python train.py --encoder_arch="vit" --model="masked image model" --dataset="photos of plants, animals and fungi (iNaturalist)" --train_examples=155796 --image_size=40 --crop_scale_min=0.5 --horizontal_flip=true --translate=0.06 --method="mae" --mask_ratio=0.75 --loss="mse" --encoder_norm="layernorm" --encoder_norm_position="pre" --encoder_activation="gelu" --encoder_mlp_ratio=4 --encoder_head_dim=48 --encoder_fused_qkv=true --encoder_bias="all" --encoder_qk_norm=false --encoder_parallel_block=false --encoder_inner_norm=false --encoder_moe="top_k" --encoder_num_experts=16 --encoder_moe_every=2 --encoder_expert_mlp_ratio=0.5 --encoder_experts_per_token=2 --encoder_shared_expert=false --encoder_patch_size=[4, 4] --encoder_layers=8 --encoder_width=192 --encoder_positions="learned" --decoder_width=128 --norm_pix_loss=false --decoder_layers=2 --residual_init="none" --optimizer="muon" --muon_scale="original" --lr=0.025 --momentum=0.98 --nesterov=true --orthogonalizer="newton_schulz_5" --adamw_lr_other_params=0.0024 --grad_clip=1.0 --steps=18400 --batch_size=256 --epochs=30.2 --lr_schedule="cosine" --final_lr_fraction=0 --warmup_steps=1840 --weight_decay=0.007 --adamw_weight_decay_other_params=0
Rows from expert 7 of block 3 of the encoder, named by matrix and row number. Rows with one number belong to one neuron. Each number is 128 + 32 x the weight over its row's rms, rounded and kept within 0 to 255. All counts start at 0. Numbers have three digits each. After the name is the row's rms in percent of the matrix's.
# up: expert up (encoder.blocks.3.mlp.up, 16x96x192), inputs 64-127
# down: expert down (encoder.blocks.3.mlp.down, 16x192x96, transposed), outputs 64-127
up.0 091:180102158148131125104077096095091142139175124174119101132136066173143131132199236143164133120124105158170100083121183075119204083141208118104101136110128110081138122151139150123072148179136082
down.0 091:180081097117094165157146142105149090145127116192122136089107113077064111173121113151148087170087105111151153120173117083143125127142099134119117089149154114142160106143107098177116104096134128
up.1 087:111136133150110114131110136123110075135080083115115161137185146119154169130124096177121087132073143138161131179162150090106154056090160099149090156152170110159157160119128176141144153155086194
down.1 105:171144176166135121149120157136112088060076110164072152095123145108158145066119087128121115132195141135148179210135190159132095143127120148125087141087129091123097140113118090202151116125138155
up.2 090:179181098136124061166127150071087176090133111134166122112133109190138099128143124103132130183105195122099106124117129085130181034125161112119127137130121142154066119151101137121111167160158160
down.2 108:130144156137148084068088122088134090150135136172130103065204104127147103048106139155105148142140095138131077154142118203132152127141151159142161115116138127147099185108109112098108055095188147
up.3 140:136153064108108135127106126131124173134136137116051135134162127158146145206153085144153143149101160154145123092116099053131131133179179069131121104135162129141096112122133121123123147179148117
down.3 112:112175109126105143129091138117150201154210100133098129145126139141106132149139128153144091091173116112141171180128084098108159136084094078131153137153160183116126140150155097115143190090111153
up.4 126:161076095096113142151142123145108196138130123160115031081094086092169103196115079105120073114129141127108128103027081198074101136115149122171125133107166166152131133129140088170126155096090160
down.4 118:124096099104158147174176148155103166096109112107118141094099098054133166100115137122104115133111123104061109131120112124096071151144126154145130131194132156196143132163148118131169109050158104
up.5 121:207140130120092083083143191116155120133105098131094153064116184134082188117116181180108137162172155124131174125064094160110139100186154100139155130163112057174097107127087149124154061124140113
down.5 117:160146135121172092128115111100123137108111126106171103152134100196170122120147162132105144125186146145169125060137194103160106108150145102136109114174093145137110072092145085103121072068137122
up.6 120:141255111128143120120140120131067087084119100128164149119076099069167144164104150112140173131097108166129156136128094091127138099081133097136105132158166120177135123120081158144108129115166100
down.6 110:100053151155145147143098125095158142145148179139128128135139104140144184068086086158138123102119113127114119141151100147137150133161123083091128148115168141115132170119163134115130080142107156
up.7 106:139076096146196123116121092115121106146152081157093152155143142156099168106177197119102176124106184148147160109111155138091142107124142155110136094122156135161142097138128138164152132191192141
down.7 100:124173205161140107162213091153102136119084121118177062076140096090177171154109095135125092133100120154121132101187191109121110116134092125238169143069133121162136110117116117106115162115107098
up.8 084:176137153156125069098148119099081135083104011079177097120102125145149124137133105129112144086108094128116073143135083181080156080154170098118138089105209148119083152156148122108145100148113142
down.8 079:184110148110103113089095116091135149117154112122179115138130160141109124219114130136160156190077151166129156075119130096121127150048140115115106113115138120108096134109106181130098101130157186
up.9 103:112142135102128117107126185092100126124170095180160150115127108098127139182175156151130076126149077125132161186140210111115192124152148076121056106069144055098050117114157163132099119158127131
down.9 105:094105174118100117184108094104110113138152113092135127062083110119133079101119113147092145092138111154107149173085121087154119093151148114105186142172158131108115202142102165146111110117120099
up.10 088:150090158110084124111076188109129171153127127157114156076132164158116158101133057114131206146208160139156116139100100123124103105100192128089120131142150094092137118128149102114127108187121091
down.10 087:120145052121152137078167123119144167099111166075123125180137073163156080113127187091140161059097147169070123061172162145165105159143123128142146133149123151128091120162164141078132114120111121
up.11 083:153139156150093106137104124084116165090118076152113128113154139113101113084202088129124129136111134121125096134155203075145107081101182145107061103127111153113140161155174113199134134168155156
down.11 088:098080122123081108136179149142131136147091100120117157102144169060171182143120077092163149127071112136104099171088128164126124072104093122131163119172194156116131095152088108127087174180190137
up.12 129:168132117106149125120097151107122085106139104182175155115090120198142113083110158094137083097139108101140115134131172227142150095132157179140070107124159131092121127142121133151107158129115158
down.12 115:158180119097149153096126115131154149142108164168253155129146127167138140121119145145125133120134143190110099068086192104141150123187125143104079087146094094094110156162108147098135089132148139
up.13 097:129159088098140121106026102113153148135157075056200110090153107172073094126143155156118170123123176152132167205131122158127208112191160117112163125148128111156085108176097157139179101147152168
down.13 102:111156131115078139117156180136119178112099134146153122146158111042136171097131112147133137079186114137123088135158107105122098123157117132080142163158132119124124104109104120101140101165138098
up.14 098:142186138111106160107089148112133089099142095109147127118093162154097190072120145105088083146168153154194142083069136189105111117167170129102089093156170096086042128161131130113143135113134146
down.14 092:129048100181130119115173094164102112186135131126169135118105085097099128108127154138094139168121156161079120141099114135102149119132110191106093194106110111146107119173147123173123133160130104
up.15 086:125179114130122097114103171094126145142134066126163126106132084074119118081118155136156086104083165152148155156111122164110174072163119120120091187113157138124110116149097148175098182110112089
down.15 092:107152118160113181102144128142061150105046117094141123148135160112114064147223144186183145140104088162125098126096128137137157109167152137144116117087102090178081118087149179081146107130172137
up.16 146:135166108145175117102123149142102115115151141115122165124162139147131161175136105140090158084084109104130119207156163135126181147125127156118146088128121102143147107169141177164096178162156160
down.16 122:106224122088167123141097129163108161127149123089155093136081116147134136179107108185138124148130119192069167105158115112126098181128146093172175155152130183127117178091135072125124098151114075
up.17 086:154127145145085117101155143100186058133113107130188087150179150102119155127152175127110092094175128161156132155099115128135153104095151102136093088127113097122070105154064181100101162106125094
down.17 093:120144101099138141091111114099118137163142158145071089113117119129136095112096103145178090109115149146128162103150145101108141119156169121157142135094085161105098118063108133140137121103142161
up.18 107:113143106182123098073093150120060108095094078075112164108168178138141151159074073124174172145145088186159102136152129124107141106067149133128069118091088073161148170171150165111130131146173156
down.18 100:134116112133082195126136097090210167142131104097111111143139173071158123080155092120098112154138113144184114177064149066091112151173115112090069148127101122132160169116157149100079140187125205
up.19 087:132170096145111158116087133093123123162145082159152110125124107134129126109110136126146103137128187131118129159115076103100135066141119115173108176125167097167107124163095128120132185118112134
down.19 090:157095151160114110137175095094127129101126108202183142065129140128107087156109131122107141181072086156078160101132089162143127091136133092177181141122127108099119194166185129132165114179124140
up.20 102:151153085124108158133104156083137103178098077134134149077164100137136107135148110042142123110167148138112122135116166144135160115186158122138107109101178107191155099131175148144090136111171166
down.20 102:132130153177154085127097171194082091111094165081170199102084135126097151095151158157110095154161144161115115129119112108128140075086096146114179106114076111123132143160133189133148168179168150
up.21 087:120136224117152081076057107095087098132098051180175146143137085101130159093171159099067090085173120153145122119125190113158146108115150158105124094124158084130113095137086125092104147110155143
down.21 096:128173135165059106147170137143123159155138158144214116097096100146153196216129097153130103166130079147047154128143180193114148087176116122145116143132119132060119123122161098144077091140139136
up.22 090:136110154162119133137057080105121164126103062172165127147227108202144139112095080110097181105103195150141063133170099129171131041144119102136091117133144124149141174143099146069092185133167187
down.22 100:097099046141156150143129090160144110180117122181158132139093076106169211175140151102158143128090111144050100109147110188157123100151184102129140145166170131108110158084072031126107085134107146
up.23 125:167094139065145118109138184112096085088147103161094167088108152115121099142093124082107085081151117140151175060118089116128154103115131173154124116126164090179123098110093196148131177135154094
down.23 118:128123173175151131136162198130090137144161159177224134137135124155129136139108126152137155143129124149113088147112153194101116097152127108118148162131106135088104106118130131152137140171133091
up.24 124:136125118194143162109105133088145122118125077099011096132193145162191166127128076128152128099160128108137138133119103101117148109145142090134091116173113112130070139159153158103119116130135134
down.24 110:114036129155167152122151105167113097122117138114065143101125184206176084176061114134146156114122124129125111072130169149126114144146136127145097105124178156159179134114126117117186082074150094
up.25 092:110177158155117111075133107090077084092084109146098160045127175182100182121195161130132109159107121146126161186175172117138131104151220152121057089146131102142161190130141150067073107128116179
down.25 100:135052147106111116096112120087151107146132110079062172153087105105099148125161189122147071108114108117156114158118183101096136136076109126143066126143132103151160058093152101100160152101099110
up.26 085:170090137134122108141143147113131175131149055147194166131098186126101122129132093137124163135078157162204137142166084100126098098105163162096159142126131123118138157152108145115142124145129130
down.26 097:099155154150150098121211130163139193168132096118121112118115099105170156201138102088178138156105094077079182109097077179094062138134136132123143120139144104106112135118108019081134088111167107
up.27 120:120101117126148124117079097158076081113119106118101117182134110101114074135089123143054091115141172130169109126130168115119146108075198128123097117134165104116112122169195159146130140175163107
down.27 095:125065120152167160134118124061137150112121122165071130137143095123116133125083089130154107079116181150148109109154096129120084150158141142107082119185143140093109111099131113106147040142096086
up.28 092:160087134080137147108135171050087136140175094212120119156159133089115152113145089108103118100127112128102066124089188169106098126086203102134159130161137099123087158156109155118097132107179133
down.28 093:132167114148144074152102134150123122114108138130105077138145153050069151132127056160153044109126141140088103103139105094137149133084136136139129099174123082123121076171100110158106131107147142
up.29 100:143092126116097082199138151132140115095167098122124091115188109191099131116102051128124093118180107156139134154137167118124125062196149126090163170202162134105161100122102136118102135116080179
down.29 103:102153109117184128151176145062095187103148104088147129086123120129169156112110083147134174141088139162168098095120100058131092140168159116147173138139177094150094130146100131115112150118110180
up.30 071:119077115099092120122141159075101105086136108110173148152166132087110132155113150140090083130130160101142163228118183118125156124141154102082122128157145075161095138121153131116159130111158109
down.30 073:200163126118116125137151137150142163137167172131100112134163162128102107139188110169208087104133136137177156085172114116124116123163121110123066144130113135100147124090151130116141094108111131
up.31 100:149137094142128139155153095103114070085118028097132112084122128080131157151166098135167159126137171115141167154155215079114155083126151129153172089119084114174185125143123146121139137093117097
down.31 095:175170165135107139109130109084086121171077112176149139082138132108165170159088101178117140166147053131065154114102173132167158137082137121144115141132090080070093180135159112159106121161154149
up.32 101:164188145133140116107130149133098181135154083064121099129113145108141106114136125117099029104189138168171137048175119142070160083111157085123099122097143103123049126146167151103100129111105120
down.32 110:119147159092115131116086188133100115099085099151110151137137108111149143161162133110147085143171104165130104127160155097099067131136153170153092121123089117095122135094159081089137087129095120
up.33 091:158074130139135089148188097145143157088148067131126189183085161145087158119125043124118090146144157143120159194112115186165143100152162103100141116131148120108081084142164143148122159126103121
down.33 095:094156086148136138129159074097152176131106122157065119106111173079172134143133075133146103119103086180126125167088096160129145113149138131106117132157135122141086158139136132113135190130091111
up.34 088:150116112125146134078138125100106105146147089116099178113128162158160119099138154068121133044113101103160134169119139164167147105152145157101092082093192122164142178129106132126102112150123217
down.34 093:095089132166158145142093133085140106091157107134100147165144189102136072177115124141120187159124112142142122181085119103111102171112124127129081075093146168189135111109189133154129128160153147
up.35 066:141141112112141152077123130088136096127105043187081108131098162144161146130104056156165161168133147145146140158179108098072119088089199121090122072138152094145086103123150074110147075189160153
down.35 071:145174108136121113137154112186136150079167095042155155157038143126165098077134153137106070100101148149106105170101116122087158121152109154179168154110106109146121164121138158155111139172112165
up.36 084:148049163155095073088137145126153089128096071207102168083115170144139128194128076149121097158154145133132160132094116108143130120095180132150161121119104082144100111146125155093130117084140152
down.36 100:127102136156156116095140169136162118163168148170159100127076097071157131174137180096162117091128060150052141100143134094143116120114159152156146115098168137107131120120076139164133148152201139
up.37 077:157155091129180126110087134134039132112147074148120108070146173139072182137081102141143152083125140161208163163171086119114111094161162136107080154130136095119053184135129163081119137143134174
down.37 089:173108115140207128117107151123102157116074123169175171093178164114111172079112149109082125164151090120158096132123146158092073131108171148129107101104138133103160148107148105167127084108135165
up.38 092:118156140095089136142051132103128104152153086157165101163147147101102064103162115187092120132164136193095070141127118091157184095188195128089094091155106133155103148163112162155150161169119147
down.38 093:132163192164077102140110152117189093108101122155150140090165078137117158177111057151178064159103129095134182098143167138169161140135148143157144160152054158148116130096097141118108139123191110
up.39 081:133177126079126139080134141083192120104151067172132163179164126146123182161103126184147223106144192125147114142062129107109107038128159096067119132126111134192180146149131133122140123145136119
down.39 083:125193178115113075085138096126152113135120149185160117160147145166110101078138101164144080122102140181150108143169119121132123150167152136062156172142153149101123132142145147119087092104151169
up.40 088:118161101144132084112148127144066144132150057210111118123135119127110145129115133159139110151099176203108115127128101089136103095151154151126135094157173139161118105161114132125155146153138122
down.40 098:154095139108168131123172149113061152113097122127074138083163104107130084088158108061143112145148124136177101149190136129116109098109076050148166103054127154139118136117120136148142132176152140
up.41 108:126090181153120117117130082127109151181144101083111099113202112122140116155190135135090051102124049123106069132170117145149138069163141184128203170142119134082077138173151138149110134167112129
down.41 101:083122134122141149110127107145190122145134093129132137139074106135125130106154156147171104137144150106168171107161162090088095148133111137130127099150138137108167111134109112150106084163147123
up.42 102:161115105186128087111085139091104090112130091103115175105194170133056142128132101158092075154139083128174131126145111116179175072111135184179095111134117161164130160160147124133152162171124140
down.42 109:222096083142177165170095159100133124083097120129098181110159139098144132139108178114118107149140128123094140134031087125163145145094114123118142126159104117166174087131104167092149136106153201
up.43 084:142132144131122121105153144112124179100176089165099119174079067162068106074113109153083168104139130181118116174078168184099194113073167106141167149155169153096157133126104142143098100147157113
down.43 088:150122092161094132108097112151106130120117105119138142111108129124093187151154157152113150147128131101169136123172125116105145144110056115123161194146142081159127141155106117069142072132163062
up.44 091:136074187113099102148160103135134078092114077096153148096134112139113141083151142085098112105197115180103146085118117179129134098108165092111180144184117105106149107170105120086185085128154126
down.44 090:118106122117122149090174145138125110123098126146153177171064197123105093141165138149184179196117128157143110140133103147145154131147149108143159107082141123147125104140126117171150101142145129
up.45 093:158117137173133126134163142075122127129173090141163168129166149113127133092126120063117130092148106167071102196140189128111124122161219122123139136090146165086131143121092135117088127131156133
down.45 091:115060103164095083121181090162138098108145090160172135105091134156092118167124127120115114126089122154059151117158172129150143096146166139156063117143134130114106177107116150141106176122077213
up.46 115:145117164154129067137117112099107112104155091120149106100152087142140140178106186099090119158142142103170193118169086114157140085105172119084155134156144099176095110148093162098155089128132091
down.46 113:101125132099171156085134117125080140173100165152144149164166094117139155112077158121116064121168140149131124139130162175152158142077114198097123095095109104129132148143115173137108121162155120
up.47 089:180119139124162111116167154104111141067141124147046106125182161216163163127067115104143177136122046109163125099113144146098151091099193154132172105118120093124129075137087174102153069146161156
down.47 093:143155150108149126057149121140133163084182070134143151177117121135169124103101130140116183115150121071187110135154063101114118099147120174107152175145168131107135124148151123079078113156131150
up.48 103:185197114165127094093106121062105089053123059047097136122109162176092165089158210109080164164176181121133196139151178128176116094101132124152097121135126088144122134143163099119136097145135073
down.48 105:080154123119089181130169140141093148180152106170142172142152166074130147107159085157119192094135102169148163124116168084120110142154113116111163146109098122075162131125123135111122134112141133
up.49 075:129143120141089065142137139103165130139149076123110113136123076109083157101165149118138113104158164143155103116166189046106156060113139155123027095145128131125100114106151123163151130140105116
down.49 071:094135068113111118087117113176147159153175081130128137123109157132110158105168097167191062144170098105090172160138129182126093145131098124139106136121121117111114095131166092112097150143149068
up.50 098:116212146183149089142169095152135164104115084154169174135181118148105111131089100028149134106133146136151120099164206136085151036124163088112195113102142114161124103130176148089107113174168133
down.50 093:148141105074152097130148099129053154102139157120144117119140157129128170179185098148118110116069187117172096118153099105124132124085139122126089108147106110118158165174144116151169106121133198
up.51 093:153146129130107137085099128142105106141115110229107175202127173073132120111138094176106134144153187131127158099152195166103182123054160138123138130094195088143107085112191151094153122091165116
down.51 105:131146149192175132093188120096151165178122142106147103126183152120112159149098144141141116151169120101097125159110178124138144129114137145089142133094101130115118116092122148101168111130115113
up.52 090:145147129133141116105083143116079000121155108099160144147115101141103115102153097127094173131096134146116123107188172122148173124115172129115112109152169106135120119155137180128183109170167162
down.52 098:146087120112141168169101107170141155116133135131133089140105148127167098132056122105148184172135091154131120093052112134109112120050138112130088182118148162138109141084112164111159179139115048
up.53 080:101134160139111098147106138095116085130151100207069094163167177110103157159121180201164170117135118130146153136131104133130160067100183110119112102158133136121043081150094122150139144108130170
down.53 087:098174124097108128093106181115177165131141096145110068166123099100164117173058124105165078085150121127195097109165127156137103117184143128112157135117121193127150147150098209170199137116104093
up.54 077:146143126105114121096126093099178153135144080130150100141140088078102129110116093119111125109162160168167148135184110129086121065173153055121154154167157115145143090127126122134123111177108105
down.54 082:171086122177153109165093117143033115102114117168143102076113115152115160142119102125092087131101114114116138095119110167152128144145126128167152102143106132130146090098100112115162182068120177
up.55 094:091134160146158099049141093084130149144140111166186183145117186141062145163124153157127140107133148143127172160124135074105132050122147164115139146129149123120103147107185127133155147200176126
down.55 104:147106102168118129164150101148145078084163118106105119103112109163128141138137090147154069087101141110137155135119122094069159142104135192104106082119061065168180145121113148138130150122170169
up.56 086:129160087145129106088128101090069166128180059114098046109148182219063139155098145105124134162106121170168142137122075122099142136190203089163115116129150097090110097115107132106110123145150150
down.56 084:169098129097117140062118067108153094128127126088127093172105128193111144162158130164073114181099097164115168136166179144144119150151133141125105109085110081082177115111097121123112126120109197
up.57 086:178080132162165133145130131133114166139090096145145119153147162169085151202137107154118101134150037116066128116141213209090111069125127131140101182162168105123111126125190156134125171122151139
down.57 088:163103175100123144099127137124096179134140092124133067161121127169130111132162184150095125118109106095087171199112142159122107116166197168084126137115094163042144168108133123109103175167152136
up.58 105:116133097145143134112147121150085090098171094121049120153165128175130145199129135107131176151117137156114200094089134106116126078150189130147167108131136112158083156188100136150107157149136154
down.58 088:052102128128133127161110095153171136140128148059192125126198102140172132173127108125165111107083134124168123128140188091139150159114139122078153074089139161101087108129202153095120132091182190
up.59 125:118144148108132100107128112100126110100092066147225150168141127122090135119163174122126143140151159139140154172051083164153129121124142172123072141102161104119000123138132143124161078184125068
down.59 114:140087128127096106106072090074169093109133125094117157145168127175094160171143143109088175133144063169075149137153104141186041173136123116107110117201109128111122131165139064038110146081131104
up.60 085:139127185156130160078187155150108099108115084165130167159111118147142112098102158130136087157199128184161137073098198082120151078113165148110081157149088114160114107128177151108102112085118089
down.60 088:102148119075140158159091173182112115128190117140122043107140101132062085209100108123188055117156086140143172160160043120118137154098162124082139121128156127147124121122139098146137175126154117
up.61 119:139151156208129111089154135116086134186096079118182125103161121065125086146112134164098108150126174120109134161141131107152121113173152131143160104130099090157163126153075138190111113140165147
down.61 114:164181146158190144133100119093095120136123151112064127080112197170150142219074123159120134106116116111194152128138132161112119074060098153159177166116121104123158157083121114157139175108138146
up.62 088:134152121145114129114123168100137178076165037186076113178141148192128140092113127097099107116133174103154100116107156132138107063182162118069099164131183128113162119142157153127109158183169106
down.62 106:137140170171150117090061083125163110156139107176195126133139167176094129139131129127100142158091181208087146140115114132131159088147134113110139158135130178082116108168136165149080076183115153
up.63 123:146096158119130162135100200118121056127178111151162093146136088113148110068176093156099086121151157146089152143179128115110176101158124124126141045132138119099089139127162150110173168121165126
down.63 105:080107124075101175158136122152112083154114086115114128123138124138141077113103146101147118134115081169134105146126121094180179154150101169077039137157179082113119149137133133123129147072106094
up.64 090:180238123144165135105161140077099186099111071099076197134164132092066165128089137124136098166111118156131147133088150148147084102104182129216126124160145134181110168125132145098091189145121120
down.64 092:102110092120064116161123119101093085098135126195150100120149112132058150049174152168128156115164084104116177137105165183129118133121130079105135120120106105145139155118119124099089132155063096
up.65 113:184175106156141117153146102091112142135104081106196191173148158147107137143161108108129118111140116113181159186064123152111157007110151090151104140116116106121170156138153128107108173164139134
down.65 128:173152182161165125201155163161086088113129183181131121146149096153092112144130182154177159122122167138119118119114169141174127108084099113146115103142080123085155091122152113158094082106101139
up.66 087:161163116133098070100165162114087189108131074103125118168195175150202129135068082138144132129156142134166113119112054077093139088105150126090094151150111151154102129135117171129109151168102184
down.66 096:097184141075135180081146179158157202089114081089136167090103118124146120122164142157128137122107119066110125188086193110128112165092106115088106099080121141186159176139128085137128044178156161
up.67 155:129216177138098134070084145144136098133091095137219186116138125125158157148142101127078154128093082141111125103144142134139147122118178133106103129119137060118067131142142141144125127185111131
down.67 120:128073129159124137086146073079081148133151150093112072100117125114038114133107158121184136093117138125116151116130131162185049120097106084110119132125092127152143070176054068113181203136139131
up.68 079:099173153148122207130096136150047055084080086132095134156131124129095094110118171097122122095147104182161116175139122186147129086098135126141137112084146122149131147165118144184133166144122137
down.68 084:161122157124125113160102154106100095106124141160094165133147129076134182067102109087165146133091176165148137095125178082118144074095097177127165125124125140166126095150124119141125099191127109
up.69 080:134168175128125061102108170149089124129091096113174098156101085136211148128138110104117083120141101114135122130149095159131130090049142155115126155148137110209120055138143166125130148105100157
down.69 085:078145077113093153166143052181141143144122124054160112093147137083183130081136140135151191209132106097075134121076183122069099174122129112138150069158140175140131089135135082081120094114160060
up.70 086:129108183124107160059118157148083109123113079166083160129115054123143120186097109120125130101141061168128130066105139081150173111057219157125080109099151093113152153197137146129143092095122110
down.70 099:103211177118113127108199118086101114177131167106106069130113110149126129135117135090097112135133115141119145114083071110167126135095123181139209182121106170143092161108111085063162120185147065
up.71 077:145139124087127107153114179125142175122122092197115147099161125124172186124128136140096134138124163133126122108139168095131109087167135161098158137144168107136076159151129160160145193130119082
down.71 086:112116201135103160081111114133119174165143121142132110147118114118170161146032130123105165135147080132158101102176145216137140177145196101077150085081123140118115186076087098121139147112114105
up.72 111:188095157162066123110127159108169075168092110108149110117128185148111174132072089141171052149129135135143164179120131173113143121166150085089136119106128102108086045116148117091147118181163108
down.72 115:145116077096103129124145093151132131126139104163147072099075122090108114102198124112144128148088123129107104178119109145179102147084191122097137131131152138080140137096150128123073156116127191
up.73 087:141168079098114150113101159130186124127116092055118110157138132147139121093126102107080123164110245112135065074171174105078126077156144120142111127111193114128138107133110158096136127141151169
down.73 106:165179086150187134139077166125099144073174110108144161155190115160103090111078163136140170091097165133092100140112128086160150120181187148122149162145114121113099119107143177113116082151157162
up.74 094:155164145162171129083094116060153086137149068154077126138118126157102133118061135108111079078111162146159146125142166127140155037170146160147176129138164117113193138148151135155089162100110120
down.74 103:064153132125092098149052138197105102125146119178081088123146155175078105083159090122115147135118131167077104178155071162156098114086123129064127177089162168085157137131124119109100141097101152
up.75 119:102118169062120123122139159110142081123166107075076079127082112144143060082168080104134132121211128135126157165123131156126113066137210112101125134112128148137091118141156128118197178134115101
down.75 121:134112141083133152134205095167192127115126132125172151137129173074109160073116147194143101147124135167114081141045099206143125037147109157140102177128139094103183118138178158163150191176130101
up.76 089:195089189145102110108126154088120128081106060149190185100158108057142198108144170106090115147128104156089131163139130130127075051147171151148147145178119094111086141203112149128151158119104107
down.76 097:148161072067142124100126110119096130127096141143115179107152100095176117116177114150100190111165171088131136173132213124175213158145198143125122099095123081114137147089146130085086095167087110
up.77 099:099143075182103119113155095122092114154132089134179154155155186091165145139161082106126166143114138160100094098094135185109175117200144071158146104088135139161098072148116145148092160103077173
down.77 099:131140127163153114133193171130123103163123118104159090125135123192162093144176155125140121106168108124152102154093178113123067098146110133138116094148101133055155074081064138081142116114124154
up.78 086:163177109160147133131115128118074114149130068127196174138159157114140133147114125120137125113107191148129111142083142094097186083084115113099174139136169128147142135122128141086132099195142148
down.78 101:113127108129131141095103151151074184158140109144080117170115101158094056088114133140108135155127129143099127126165132137111082166142154098164183163138092160078086143131117132160123173115115109
up.79 106:123207090157109121124106140161139117134130048091099176174085162119151087151158110146113140109101137122150143123184167095118154101122134140143097151165161144140147119147101169122119136113112089
down.79 099:141131092124175097168156165094115156160146160159099131103105177092087134106110130116120104046137156133135129125161117116131141150095071178115086190110154108156175132153154130129112145103150126
up.80 134:164127144183122104154098122106116100144152085147190111148169097163135201142155136157123117162132115110097165104069118165126165078127123142116121137144147127131087147130111107104146096151094119
down.80 113:104101146138118079146056111118101122117149142141103104109109152190066177123109127125177138137205216093175160124121155130123107119065129107105124108127138157126146076094127182144188182107145117
up.81 130:157155146169154142118185115097157227070139129118215076153187160127210127128087081172043099082144147110158167128079139106117102081104119120111176126086112130138049103120140191142179178121137123
down.81 113:157126166139109150111112090126097115122111133202183135132155105185100097061145174132151212157148130145137093153107208158158184110189153176059128102116103120045158110101171091116105066121141188
up.82 084:155069142148155129137152136132107096136079040091184131146155141186149143099098148101139176135172161118110138080104185104137129082148125131121094135134094131137145090154127142102136060119154149
down.82 088:099222184083159108104075178136104104079095133132145108173158122193130152110125165150149169188151094116143093113162185156209099102139178104079139176108120155109146104086126121112106142125130130
up.83 108:106132114118137096100200120130104128086144093099147076165149132161167094054121080112104021092176125111192152167092105129077124112187137122130161142141152131086110114120102142068159164186162117
down.83 097:144112151130177093166113124117065128150109095085162149136084105067129106155145105038137108115154115086107081141186178132170162123116152172148140101145112125125140129115141136032129163046142136
up.84 101:136152135081133135137107146115110177132152071145131093110131181153117094125128153105139160099132163170138144136069150121154137077117199164123140109098141122152073156172126128185120173170107139
down.84 102:120200125150166129106085127054149096140176139171143077131082134096101146065104099139084086133106196118115165106166146093139166118111089126122138154111106121134134103087068119065162144159132157
up.85 122:139174106164139124116092127122132210129100073067138152146139179180141176140170168145108075171080148144056121120089198150136151086120110102134123139122109153130145139156110144148134130138154136
down.85 114:148116140151147132119131142160134125150079159143082143141132061116150195164052105109103133092173171099149039144171137152110099141119093143063152181130117114113138163128109139105099106179110161
up.86 093:149111150147131105103103157113129164124141055152152192142127138133134155185131181100113129165079105115116153155117129167140118096141161127086117110161159102133092101161141122137122144146121172
down.86 099:123180095121135124209098170152102125137152116166095164137081081154152152169119116130151094161108108144181132103107162129170122139059122152080068096177145119101111108131108156216114086165109121
up.87 079:138178105154114117066145204079127163186116090103068119100100148117158160149119086143138123127150105165102135108138070124111136100138202077066161143139189060145102144122156141077134143125156072
down.87 078:141145137129155153096057191083101147140140108090122133127178128142063107115111109106118156103140121125062143137118137138059142108125109155158171153076130112137114108138129157146143153172148106
up.88 107:095107144132130126133106108106133134112144075013120145095117076105105091170050134122109158149115124149134122153071143110124125128193163123146137096130135164134143125162126143162095182157133146
down.88 118:165104079123113172163139140094113138112126115095085145091104089079205104147108098096173124049156073145104122180124178126094141122070195135118126131117132125185141103089123171118150159129114129
up.89 067:114184125157167149095062129104158131133147085159096162120142137115108161108180095097117142137110148157163105177178180123147184071110103084102075135118162078128105142147157168113155104158150124
down.89 079:188142089161140125143133074156171161102064166079104089144090138096108144185131085129128046185146149124194154145073140062104103131114117115098151172083112098085208111144138166131146115166132117
up.90 099:165165152152130134092129102114108173136086088069147143105111115131098186113198113102154132138164172124128144127180113083135160090099126129100097166105123132159112054121158144173103150152124105
down.90 106:113118080160119100097115129168116108102131092120109176190130157144096149111113134137106108117148113097123175231090156116122056106035155098155093127133144121153065092090138180122133123138152144
up.91 101:122174143119164077141119157128123154141139073077091108083125122196158123215091133112140130114100184154114170099124156085133172046085135149085106140102130130158123104197087140094181151094181108
down.91 127:171115142123164160152103133113193142152141100123150135138154067145165136233091110127142152162085097101089084156082157125137117089166113087120182127155060122096140070093161108126098099108120122
up.92 100:147144120164154096122127108068118136080205079175124164095156135177081144134150203082155060112107132115117172127218203125117147078070166128170140132142133128115056169153123108144099121163083085
down.92 089:165075135128076059083124105128099159139109116147178119095140139122122123145145090131135122139133174129118101207114113143112164149103117166127209171106086096113136158117105141127106147194148115
up.93 130:140156165073101136089076136110159167106133127104207129083168135156111117086099086112123085129158109143184141216150151113121106130128188117092147141122101123130161121118149111137086156112125109
down.93 119:111083178114143195147198120164106167150096121137170137121121120095126093102146149135138137136172113116118048119116173144095099145175125099164134106115140098105120116138106077092131129119159131